Weights of a small masked image model: 4.93M parameters, encoder arch vit.
Rows from block 6 of the encoder of a small masked image model, named by matrix and row number. Rows with one number belong to one neuron. Each number is 500 + 40 x the weight over its row's rms, rounded and kept within 0 to 999. All counts start at 0. Numbers have three digits each.
After each neuron's rows are labels from the 100 images, of 14976, where the neuron reaches its highest value: "responds to" is what is common among them. Only what is clearly more common there than usual is listed. The data: photos with spoken descriptions (Open Images, Localized Narratives).
# fc1: MLP up (encoder.blocks.6.mlp.fc1.weight, 768x192), inputs 96-191
# fc2: MLP down (encoder.blocks.6.mlp.fc2.weight, 192x768, transposed), outputs 96-191

fc1.246:548544549508429580467490547492529479496491479517453475422475523576470551524487517530471398506510535486545526492477508436530534499461460490504492510455453469489503482513514416563501490478477530513493566445543543491516515479507531463517461405462534556546528470426472495493411449492489508502
fc2.246:472475544449506470636437487447477459497510538542570543496612530509434508546575459477486516523538492489514543441510523527447497504529455562497527494504641481434448507500470515476493508485556520488493400477494506458508522516509511569500512539504472438501517540470440458518525489429524566391
responds to: text has "lights"

fc1.461:417509484494497452434455540556495504492515464551518452493553492469497481498575492535504464567542487516567531544497440490495488487591526500510488540511542467526528398488530444525476518422440446495493552484501476514451564543454433499505466560463465561468547433411573540561484501483439435507
fc2.461:531479539422473575520585429408548502491532507535524544436485443469524469514414522441494519502448460493498426439489527493483550525482524532531545476456425505494474528464400557462548566542550555507505468528541594476509482463510466495429510548526488510498492499523429476403557471479506511492
responds to: text has "road"

fc1.622:480498497430539527511445527528466459488505473441468545468444482467507528448521538584532485521482480493505440495477516486422543514501473485518540475489573539435441511515522535492500464477446513499518539479418530553534514502470432569621447464503446570471512517471454428486473486487535497540
fc2.622:575557521543472417548417546452489548507488498553493489572520413506492500463491494495545474494569465499514529559419460521526455547599435506567496505451559477539472470518566497502471515453503489448417511495504463457479502508545497511529551512478486451535501550502607593519482509408549502503
responds to: text has "holding"; text has "woman"

fc1.105:533522520460461518437504481492474493521512488506483469507543505492559542515426509479514466537506578519456490483460529484448452534454462523471439503526533534601502567556494558526490591512440488471407526502564463503461555498539504467504470480523532534499504523498479538499503501521462566504
fc2.105:517500552497455536522525503523502524462541499527525508425504483520464509461498553509519551516511527539524489533531471451522503482492421478473522495552439481454519433461505457579511512504487485583516479455501570456522499513455511501529441552530508469509518544461530563581554529500558478529
responds to: text has "woman"

fc1.648:493496435494482578533546534522500448443471468589541504502522506430537542491481528538579512443487532601497492431509437441504554465439473505482472462529447484421544540525496547521504509448481452454472473500499518470421520526487496510539524524482450522516497444535486518508513468611467495521
fc2.648:488449479451538531549472558512551520481551547483488464518484516458536538445460503462419455505517544484492429539446593546428515527470457447491475536489487444513493535509456514470510546476564490436484531492457518484534558475553454447432562569534520479529462580504528485549479509431439451541
responds to: text has "sky"; text has "water"

fc1.170:485484497548487470548548508569521471437429496535462480533480503485512506506437513518523503519551430489493484497487449442537451449549543453491589487524524510527543480498461516498489509518512491459487576526472497575543475475403494457472462526500488460464476533477502528442570504540504470500
fc2.170:490455440471503559494537482449536573577489537459497555517519505502516543506515543498475429513487475528580540411456482525466521545481542484535513484417534494477478483446478465510472483535467441531487473556466477437505412501551477529528489558498483502542468512481463519473433510507567522568
responds to: text has "sky"; text has "trees"; text has "grass"

fc1.362:470523498469461519489484487539571461499446473472448450544516506463552516477554482535494509487454512497500476510442491474461482548485478607450485539493503478535515501564503514483604537549514521544502510511543457425466410428494495564552505543485518486497500509501489526406479498515464445523
fc2.362:594503441509455546494487524433506528451499538555533535507551521527451436542453544503521541450563551535503549509543504561513548506491524578556476513487531460479425495459551480521449556428480502429482479538456482498549499472395485510584516447506455447483446548561515499491533463508557431501
responds to: text has "plants"

fc1.483:487558529508497501483495512519427545551596521595550437523540440525468513487419509491496508529505537520523461492447461526407494446473483508517561512514481511541492485540527485437462475572552459490518552553505507518489467504502528448495549483547471502518579472468413500478521426540488458479
fc2.483:484390499465491453499520434510530527465499459525468547494521525521524507502473488476504486499497486571521522477481537476533494483469510541505481439502545555486467488468503586444553452474470552497464449495510527523490573510655475527552540438378468450545483539477464483512524551486564565419
responds to: text has "buildings"; text has "building"

fc1.736:512463530452442516488559491501558479545480537434515526490493447497478543448523578532416470482444543525483505492575491466452562438467501496490464469481483442464495528521619528483477493488442479482551502468536539486481529471555471490497461446496440488525486433521460474490456482536489498511
fc2.736:462436519487477539495480516506497493468491529554402557526577470465502577492453563446539449447533509494507559494464511492500471525479581453587537520457553490541420543472516521523565525538543481431540431517470505563570496534479474464469467449525530467496522540534438510487507520514397493624
responds to: text has "holding"; text has "woman"

fc1.588:523527444580519494550473395522513527492440414554471499444436545600494523442514519470525542490566583435522471525474504522474499521492486525535485490479522517473531534467432522445504455467478523461498485525556542565570432559535446551486559438453512474419515535468536480594462499409484540526
fc2.588:485470473485519540496447472434470445535497536474465466570529502450458561489463434504491547470563439430490520513523541527460561498500481528522486533462512507462417568484501519478539566519492481477498516505512450528450411473595524541508510491491437465520455526578554565483462459466555567588
responds to: text has "people"; text has "standing"; text has "wall"; text has "holding"

fc1.16:530457478476492558473495456469526423528517492452503545478493530477456492569535467516486570496431438474519428426495507498455436510521546571459509422464494536531432523543593534475452497516457561460495563483459478519588542450543549490485568518540515513477533481530488527515502499445471529503
fc2.16:544475430570497481534498615508508495511472543456487500501501507496555523494524550577549489534506507422480499484576484446560506501502499517503508421460523451543538523510465480411515487527482501498559520508498525449533496458539443489481477518523468578474432488561519504445438507419532476516
responds to: text has "text"

fc1.226:439524518506503497515534534486518463508545536570497469462496489471527457456564502505395531467514563475590542514471467503484571459535402493543528503528425532561535521486514497483495502483511533512534521561492539529536526533481502497460496491432482583542584464523505442407492484435474483518
fc2.226:485483419501471478578483474469501475443532539527512518525505588408488561476591508578515506543462506484482509526449533465532498525507491555494451514493488456465491472559545499528576584444470472527555482441527536491516421481466437486523549492503510529539457479548554501494532513511511511570
responds to: text has "building"

fc1.596:535523530536527522477528458460525537478520566445441398489549535456514480592536507467493591461502537472516479505497505522475500557543474497487511507556501491458504522433504429483520444503559563508436500438520443475509550513503590535520445537512532465467500474591447502451554465584464429494
fc2.596:500498474431505505461463515448450572535517467507578567554516486514526489476480558543464489511471521436441494495533440461497482456409529519422465434434365515458516490500566527523512538503440519486561481476494500538517536503506489576510497516519513569572464406469473543585486460487539486457
responds to: text has "trees"; text has "sky"; text has "buildings"

fc1.548:480481448458525517497506534394466534519484415452553518521481483492528539493492503461431508531543553499549492553589554407477559512563536423541491455509515424445550460467536586489445542531538502516477522495473483517451556459549442515495463447532485484462444559495474448558503530563510443495
fc2.548:524482538557485534550589486468523451453447528449481548487527479464503534534514552480549440500492506484478529476413446567427519521447501503469485523468421459493443425546594438460480591465472556527516596536482532537481419459525517520488483456433475473524490476508432486489488501546449495519
responds to: text has "standing"; text has "holding"; text has "wearing"; text has "woman"

fc1.755:494555429540495529562459515429455436413481448501478596509565542509462456564480520488487521524549468517509508474471508492444513482469478432522542472449500488503479483459537529535541496469481517407494526521543566439443488506467478497479473601444517387500530493520525482462549524411522407462
fc2.755:467521516517552422460492513557533518492473536507523466525468497474481512575501612533481493468475559462413445509482467514534513517547525531431471515457417461523442523468498445365474505539494516506593536480442415517599522507538527530518509555495481492492522479452421484549433505494499537509
responds to: text has "lights"

fc1.641:538459538566563486526535567530443423465507473431504487534493508506522481492512502476466589473462502486547465533529508509489448555531523528495512477506531538435511451457530449485460506417495648554435441474521515503493553421412548534534497572507453485447529401530490438504495444557463487546
fc2.641:523520483427547515484406453480555496545487563520494563459511553519560477494528514492560416397489542472502478502479477492468502480504520471463524525455534522508509532489516603467578509438555391508473543550463574497510501511544503473468526439468475561547450543547484501534431478466447526521
responds to: text has "trees"; text has "sky"

fc1.416:518468557603488484490526509469493448464535502487505494477495410517493496494466499449566528493505497509473469498539495468533531462581536450540461470482509485506493531483480444453432531507527526492472508488525462495497549487441540584592471488488487570517566529470459477478586562481506537546
fc2.416:472479552455558502606481478488479531568498490464491519454511578505460474497460574549503444509509537512529416492535460483516467461496483472466523541444502526523516455546515539479555480519508439478538451515455452519464485562518455501565509521475537487525368501523523506521504501550595470484
responds to: text has "plants"; text has "water"

fc1.729:485537463411559491542378521482458435487494512523571529518500484471526546439497552489519488427514496560508480564495499542516536480581506493437464459493541447505537510462465590519496448533529486429438560512459540445480518458464495463532419451490501514526507549431486462529522591554472499508
fc2.729:547548440491539461500483440455467517449500519514459474467512491526571534447477512549519450485509489457509480495523467561476514593409492590580443514535521583523491509492567449475553531476477482473433470488526525424507438571488504611519531508481449475486445549517502540560470526506463497518
responds to: text has "holding"; text has "woman"; text has "man"

fc1.88:462482446519514520433491539494490524417460510431560569463433505477475491502476540464478461539508476497530446463465528524521520544467519506396524495478589569465517470550503561507493444537496545509537546448505502523492426556510482554467467494501511513495452547542452441507497533517525530491
fc2.88:521557535476495473452532560487423487520449551487536542554502479497457506507514499489493515514474503517432482520491535435434501463519518450475506493527430569437467512516516505508589512543478600455482517486579462544524526476403553477502434498555460428502507474451469469462501482475436461463
responds to: text has "table"

fc1.26:524540538541493461475598550484442516537494431496570501539501508489455538500431517445487544561497491491485521487476496480601525463521470441515548503470495529571459510468446502598476486534542554539520510490487557499490478416407461463512460565595561580527480526514484467464511435554455529491
fc2.26:474485525488431466441543484514501539455557533528510449486542590477401424524507551531455502526494553454544519509458462454410432468476461499459544475554519499476529470535550469494493522471497506474517482533477481468509487437541495560503579515525462496560505557615534545518508515510529474540
responds to: text has "text"

fc1.667:556462507488476489500515513541495534527467471557523492490516513461571529497505499499477476607516516501524507488472474456486459457499489480501466532534539525490562567448490486518464401500450460473492501493517438549448482499501521457547522504464500457561498484422514508502471546538504427479
fc2.667:434541449453544393482500511503531444475434459434508499495446528525383472494567489415479495482549485524481529510544562507463415493533553528563521486445516520523452468537470508476520515552464518476463493520463557486492520505493564484485522514531550483448494501467480482449527500528505498486
responds to: text has "trees"; text has "grass"

fc1.316:474498472511506397528599529460404506527476502478514458394534545504582578498466498546490439521484542526512546520483523485441470524440480507465488490495488527628531492480536483500462529499538474540477440486523486541501526488529430565513505505597536524483553439512475461470491483446475415516
fc2.316:541562392487465447447510490475557516460508519552504529415499516443562507468518449506460493517498504500507537570402514525503543526467438535524517552489491469531550555540588511524549406515491500594561473428481570527540498452427513517516445541497512514548536545495425560461466532529474477474
responds to: text has "white"

fc1.272:515531484481565456459459564509497480468487481501564522420509498477553559513501470422460474455486498511488503506578505497486519447549517493527443445507547454470513566477545564494468405508447488523465504533488468495445554512505502502487502500590430515491546493436445477517513534511487567514
fc2.272:544472503464493481464501437503460454479443507454470562519509439490475555505461484455488449458506455527502440490472541495468558519490487512516458486524521462455472545517507494434497528484549553440451550454520466513558565433584451543536491460456455490501504531501438478472537516524464433536
responds to: text has "holding"; text has "wall"; text has "wearing"; text has "man"

fc1.668:497454547470481536523496478488554557445522462546506461453429517511519469469474520428541449502477497447537494441513449486558555465550479457512444453489506538524547477535470467491521414519497546412484530426543490492577516533638522479455430561427505499577507530486501497531507488448488585427
fc2.668:425558487528425483471473471480480509510512493544490480561534569486463494522501538505498485459592409428427532579508530521490381517449454503524525474454441480469553538492530541526443520532566426541558485595509532474411477511462414518517483526503533513470525498426460503490510530555535489534
responds to: text has "standing"; text has "wall"; text has "table"; text has "sitting"

fc1.227:524533445471564518496431507517463557496514471502541548474537474550450562496475541468545517571537495517448493515486466540479453466457443485527495544483433493597547506445406476551454561411519505574539537547519524547539530512525533484500503461487493522502451503471472472490489496478537492490
fc2.227:600496469538450557537462456491504507495507550422575456497483507436526488484488437456561540446497438541598537453470480560495453473531463510459489469492497523467491526560555472529572481484481543480568543458510510477462599522544380463491467561452458531527495493502515509502473506459567505522
responds to: text has "food"; text has "plate"; text has "table"

fc1.176:522538494517538528432531573487495507514469505537446467489434460466517490510506537444478580506462519525501484488443483515438487492451458572512577539479533466523445512489513503481514576488416506520455489489446467511505491490411526491579536494554515571449587469493417475517481523505411479514
fc2.176:549436573453448500502474519495491457568566516531474538434474502511542525401422529491494515534447557472500528516499506488525490509552452542499549442552527535458526491518531515485528446506520465500458415549537506468470541538457455531497473540497559526579535466541485481473450475474521518486
responds to: text has "trees"; text has "buildings"

fc1.490:395515481516554458538487545562497543572456453471513549515479492516529496488554523437483567504488383474522507606520429590525445503465474515511495491468493553470515485531480478572524472463523486509518542488461483466517361535524442447467517534494512475549474519480430427506454477519492481528
fc2.490:582500469534466588557522492420545436568503461458455510477492527507513540536554462541535456539547581583445500410541513432428517529515491480525525425530535514505570446523449553479515493527455525516487573510555558457523460486500435510434470453458454459440469536526492469478502491462492496499
responds to: text has "grass"

fc1.153:535546507541548461563479520449456484547515478474508485453528507519562513524444430527497425526524525503548503466523494487488489463558511564534433434543450504451524507572481505592448456442535496481433466556517453542467530465533466446435471481564501476450539469507448480481565494470476552513
fc2.153:494555490545478519494495493522406439515565521499490485460459496439508551544517571452494498513573448523528471522473484482427535482575455532506415523466445496524559498528505456497591478472425475460521458543533553518471538487570504544559516505470525526464457461499504475425509551471498476450
responds to: text has "white"; text has "man"

fc1.613:505533488519563490517464502518560527365534516496460498492455525446553553585486531510624544463543457451495434536439554496542480492464487497394486529467552460407450541494484580530482496504523555488453510484568553483507503539550545470508517549507525511511497550491504545511481482435479471461
fc2.613:518472556572488443503460544451557415528512498463422492473531477478506472519438501555538471572493503476431496459557452497493531462425531529544514464500511467525496505534582501398501427473542579462557520507539546542623497428509483555500483465467448545498480411517564525491462487487549484499
responds to: text has "lights"

fc1.315:442472480584514513544508521565449438442473469513505513540495537490477500472467531586523476536509423456481491491477513548537513546561542529525466420509571484443514482493522506496525568525556469547466500463482512507514498470500520490466476546476535484503440529473500526590500566484509583482
fc2.315:462486525404567491449489528574513448583509446451574458404514519454495556526515519481510490548525464455501407507515433478426449510501513527491490493440422520540518489500483578517492483479433492403535572512482463484477571530447477547550543528568552545525512487497450439469440496485447418432
responds to: text has "table"

fc1.460:556499483500507491498567515486463497495542491513501486510555433507494554442585537516387492517472541519456482495468447538431554556524450536523497505474521510436504533528533474626561513475502549569539501554501477466498504455507462510480446484518558505433518553524470523450524506531520517461
fc2.460:424448549464445570450546484472524539472484446557485542475478476468564528442500495506477483515472493475561491521515508460472479497439501433592519579505489449554503474472499529504509438483529497527524430462520551487497411506541525538476520458434477507506409488509519505467545439489472481567
responds to: text has "red"

fc1.611:553479487495551490503531488483541511573587492524584489536500511480533442469513468479467402488584421543531481552499542494492537492499467463515495490543429468534476435452588468512489518556489473541534484515453569425503521542463403553484473482513475438473521476456526516490508487494523570426
fc2.611:438541560528398449545493465525474492477453531436478490542503435530542476493536470489533594524474479505419510496426565471559553505496543492534456496521551486494489570501449487507502458539532555457458525477497468519525516474500465485476541522484493486485434484582437513442540443556407517513
responds to: text has "road"

fc1.526:523484488437508486451474488487519498507515518492521540465508513476478428564493541483519536564476521467508459467472423519580474524518465540437512548474414459571508555467546502502518480523565475542521536525445494476455432520615460536527499442518551462450490538455475539522512487506533500518
fc2.526:447504484526501529524489528503454450502490506481526547502427526538505477447504484566529538554532452491509481504490526575529486534551482446486474451507523572529521517501486517504532449468479491590503558462533426592537498575547543540470493521501512477446550474508418512427520495592515571539
responds to: text has "text"

fc1.29:551487523512491486557475606542547491516512465491549486464486530507575504463561545471557550568493467483473487494554472447496533498578506464524468465515462525457497454529469413526555444503513493490470472515470523497516494525486443487438466483408503548412586490543514506488500537458437469475
fc2.29:479458576444429425526494511482501493536487409451505504543487493511532507507470582463511518481438476479462502551572486455511543489517444577520497529429429544517458486531500524510529471533479512479484508518470569492469478447538502524475536427538546455537486532517511451535499467485520583481
responds to: text has "grass"

fc1.465:511465483526490501521545506579496552503527494608536454549525462494520547456467496501506523563543541550478522444503490451482552511491537545401452537524445511465576476463532438521495515442518547541509562530517478546470528523459467465446561554460417523490434491470463433486585462454511482487
fc2.465:514556488579472500500461612516585544540530503437420469496534528479447504540517522520496472510519559480493452540490514479541521501518519433504527451430505540541506596537506569469525476492519457451540539452441509462488533455522491500541420521545509507486529544522481524542491453496508490541
responds to: text has "road"

fc1.608:526509444379475515539477491509556494487524463437543535500478533500503566487534508490412486509484483514445503495497459511412425504420523502497544462540481451468506562512510570467500486483499506513581455463392545533423510526515399537544466472492545478442487473451517533544452504445579452474
fc2.608:530514475555477489497448559482508496536499524498523523543487491534444444500494445546480445537512477512511542564507510478559554432612520469506538561528512485440473459524467378507434506477502531513456445536486555465524491443499589452524519445450509493442506485527440483470508548556484549501
responds to: text has "sky"

fc1.579:527496498575510496520575553490528511456494464502526492541536544563485526525527430493424495544402563513453510542472532564520497454494487473566477487473502520478510455647547484517502474528528475588501524473523519516451507520542528510473414503518505491524547502514504507460507515442490476451
fc2.579:411534488468492498508510520489540518516476475502485552421428544542537476493515545501567523526559444527497468399492418550483480464462563498484483554487570522501518550484523539505472497482498455545466493506512527399433485544519496500541477495474463536531538502399483507449486449519384487488
responds to: text has "sky"; text has "grass"

fc1.191:543500487464491555470519505511532447499496518545496519465403532499519542474539475568538540496457453502586493484508544480425510539531453522542477518491526516530480528536424571428458496540499540443536490489504492484522478483569497500467557491518466536466494518484467514470493489535506518399
fc2.191:571442487451543472494513423480526546452559530431445540498565477540534464513442572458483533419528466532422447499543393522543522481487558453444479437450544539502469571504445446514502518568461518537507412543570542458515512519458527493544477536502565441541466532510422490492529497482479557569
responds to: text has "wall"

fc1.510:467547442459494482476460536526464537523475490471528524461373570525481508519488492530513463414488512479583461411558508495464460557489452522471536473509532566484434483502500486531494527530487506491502502474513518523515529470548490443484578539556534500598516430526466475466467535538511446495
fc2.510:491456468504465572527457491511460515456466519443489464537508550566497514502504540517477539537495561472531443510466474500540507511479475479479503532463532466527516512463462506484490462515451481534551450439510538439525547509522441466562414513569508457493465475483488434463546490429467519557
responds to: text has "wall"

fc1.406:452527486521572516574536527523480580467577535563466483512471486501523417482488505434571528543517556474411507501461547545567556431514472456550441477457489475461493562507513514508484456493487475472515520515525525504434483509439499512462420523500522481487540461544499506515456491478472476510
fc2.406:474444558513461527481577504500491422501484455417572484483488540507572559483514480550567504524463483517495519458513366516557525518525463521482485443507477448478559465459554440517525526508515460472482564576471531502549504577529462520524443504552463534545537507481522518440530502490517472539
responds to: text has "trees"; text has "grass"

fc1.126:460455434447432513534490528480456499489508532468510558460482549525452528494525484538540545491501501506482487467508579451488588574483519515454509507518552553479541517539539485475527498486535527523533506521544405507463450506498485523439493550458513533511483552572394492497484428520574448469
fc2.126:517486525509459506515563570470513530466506377490461488500520500543556498509501493543538484466485506460591544509514505501450454450494486527428532445577514532536464540500487496538530582489536530510479491467481489566566529442519504497525467472490502510450493558412559533523527527463506508531
responds to: text has "trees"; text has "sky"; text has "plants"

fc1.0:468474465515509468533527531537516533427567464557423466529486526520497516543548499557514502531562550458540533460566464491496532458549517523479461432447414515491462507480487490491473460510472480502535514459404555497451528470493446496427392494462495451487472496539480508501492535448539456496
fc2.0:442443531512455524552490544480463447553558485447519507513539460479552454535561506503462536471500406481430497551500474508484586530515564430496482531564554492458500545501476513512564472516436507485492474496494517462451497476492421549435437506477568493516488470499510470514574456561523531454
responds to: text has "road"

fc1.135:499518450534429492518492437516443511517515473466467490583485590457491435511518502516519574506526522507522485479472562472499552557506569498462429539525567489491558462409542537496486530511479462479475488451409502546497401478519599492459469505463526504465576438484520554544510492476474476461
fc2.135:522453495468477397455494506480466485502495539503532472513544473510543432413437454468478457532515559455549485455484507503519443474524425475510521513558467446496489488507503531505546493446531507543451452568509551420505538531504517520498505481430531515491463573458455528469537490495537507524
responds to: text has "buildings"

fc1.103:500465510498488431512479463463527605523494566534463501531458506491497549486473441495476485532475478503448432435463518522513422476521547567531514502439465500552504539492488520563529509531500526480521525514443512480495543504533513468430467572553526493382531505468504468490462502462515472534
fc2.103:548444443503486428469552543584440570563473545463548509439502508489444531529512491454467514473479486466508543459518504529525558538548456508415528533565494491491561485491516457579487549500494513474538411529525494536476514504473538511500457511473485504606441463580542468501535493486551397442
responds to: text has "some"; text has "text"

fc1.189:444475505497559447480445479583495546491547522520484467541528472522462464422516496524505466518541565545538505518493498558555482450520530461490500516507503435467534480530502404495457429356487455518468544451484471546500554558446496486565524485499482563423535522429492503532498491495467492484
fc2.189:542544509438529519548473451514501470444460501490563508491523490473544522538456484489479537463452492458446476463529480485508576513468511476487501549512518494507451489455428497480474510548472509491538469568544538470514499487421541474515476564523539496534473423508440411414483471499548564542
responds to: text has "road"

fc1.242:488490448501476453498435561508465509565489573514596469529526484544500516442432492434537466512557468564478491490500429480497469425512530514454476529479524474437572524493538398571529568528563460498481539600471552503467516501405435431518492565464448557522529526478466536470500520558462506537
fc2.242:499464524554442445460455476540555504509513455469422486475466516431429463504543494493466538423501413526498473490414575463517575479483494535541491445479506538507456566535530423477508514543491569458525476484510522527556511566534421496555539462522457514501493501513463506466513522549460507473
responds to: text has "food"

fc1.434:477550466407451505493473514512502556516532549451496510516533557497452499477559582561610466447512493540449510508511493433515500458505471547523484452464496448488527506461446512510555445449498475506538553442517492476493527416466425467506494465542499548541488532531504465447517458497528456538
fc2.434:520533459539465509474552595524469531511459510490463484537540551471466435511517475490556496493438497568576466444465574512541524488446539486477482489520502531480517517526493540553488471480508478515547443473575482461452512490443468521542559505463532587452507493506523536516584471523483407452
responds to: text has "white"

fc1.308:519452524499436499577492537548521558493458468503456464512512576499584508490526457461541514522498478520520497501533472499536479522538491466520519425555460540507542496497463499427469453459451476509506472473556524515499515543603463459390459543428542514590468494509479493496559483494568486521
fc2.308:473540501497506492438495531458501455482468441494425520453422512527419475584530561525409519508496519531512536521482549454471446423526431472489538550481567543435505548478495530473501491550509534519504495423554488443453466459448494463594540555529447518509504530450520431552506555538527510458
responds to: text has "people"; text has "wall"; text has "sitting"; text has "front"

fc1.439:518458467473507530535475505538506494390522510446521529432474485534570586479435464498517476506511521508472521479491500485486500494520476523458413432532527473454524514561539526466485515501467500503465512615414416554483465453503514484504526564553470509517442487535513500469452488449475569485
fc2.439:498564513566513493501490518455451422486529508499472539540455507483506471550469550451465531558496485465451493528463568476472538521500521536486527464517559528549489508557523475451516497512497494438485502476536532457474556483596561530492498489511508545473470499533530451451508550482541470481
responds to: text has "wearing"; text has "man"; text has "woman"

fc1.340:467569453504534500528501479530504432467537477520520499497498565529446454485525534501460510502431572499473488504527554493552460512490483519495495450459482540543507534516498477531502439463530530468586453524474462581501541524503504515519498442540503557506572529511538566483558500403543493522
fc2.340:509446520515535494543470543518570476513492490496502484425520497500573551511445537556519485484503472511462519440534457507481557524485534548442553484600487481441490470503478428425489519528538488486489544457421450563529475503464467518480448507481483537568495562468490458393503580539446492523
responds to: text has "grass"; text has "ground"

fc1.712:452542462437547496516451581474480489465442463566452518567483494499497481571518589438503588497503516566477542498518420524540568485545593559462529449518537505497512503555418509501475424561524451447523540504452486546528503422503481499520499555447516556454512525410451482461449491481486485425
fc2.712:487478535513552422525502516538416461536491501533625531498516506490421513469619472556474486549513507463459488530491530475460499516488488509502517498461539473571516465488388521493515520463539461472449542511540504519526473490476553466483511513465529500485517509504473463527456535468500452535
responds to: text has "people"

fc1.97:518477505490452492510507521453470528527457504529442441481492490504514511567532500501480510488531572499501508479504572530531364442508503504538529527489465489558488477521502482528503491507416531477457570507510425425522534492502506496518508501471476532559490551551456497499441455488464417507
fc2.97:483495553526521527487496481530436485420409546488468531457572479484469489575541471511535478486535463518458537442566513539469500481534518532539535534567557483562519448532530414552438545498573440596446511517461549469485513532462537511472538521538494438450526407492507474492462505488498492467
responds to: text has "lights"

fc1.735:550533517483516476433490588531491488512582535448532529504450495433472542461530534513494449497516452556475516508525523442463515537579470512531446509479445542549575453533515544532518489484540476467470499477456442538496498430485425555496506485545456466481512602431479458453474529506494529495
fc2.735:493476470517548472492478550437499500422450500446571522457495497514542528513527484534501576454522460490446508509482535459520563501466459512477476526433511466506492455496517493497467457492452477488528471486504478574524457499504549544466542556386471453516467488454530476486484537426521513478
responds to: text has "wearing"

fc1.134:483473479604490486555493496545473464467517532526493474496544477434523497546546509477554560518543599566504478513450561494503540494484473523486525486478443386564473506542461488478547541486489518515463481525518516569455499470508534553471507513426470482419552416523531462546479485410463541425
fc2.134:530487502516491453541521568461518490531423482465491476421498468472527481506470528516479579446505523452527477429526589444485505537478459496469505476504501495426476455430583535526526481523487521458553462513380513463491539499436466499563446481483523450547534466520525530504474509488537438484
responds to: text has "trees"; text has "sky"; text has "grass"; text has "plants"

fc1.331:554483544472534556438515439511484439486612500429507435565444515485504483488552531570455584508483466505508457491498569536520533544500455450446459500503499538476541462409488469485493504509561499556499454485408429484443515550528517550572527602491509489533561449466529502476490522468480519467
fc2.331:528472502496461479551465567411451472534519506493509560414497554577614523417503455462470468485552526455413511504500505563544436519510470465506494510513476497523523443522520512548488545437531556460530551544490480472525506475457451476494573496510573488497484523494448531468548585459516549524
responds to: text has "building"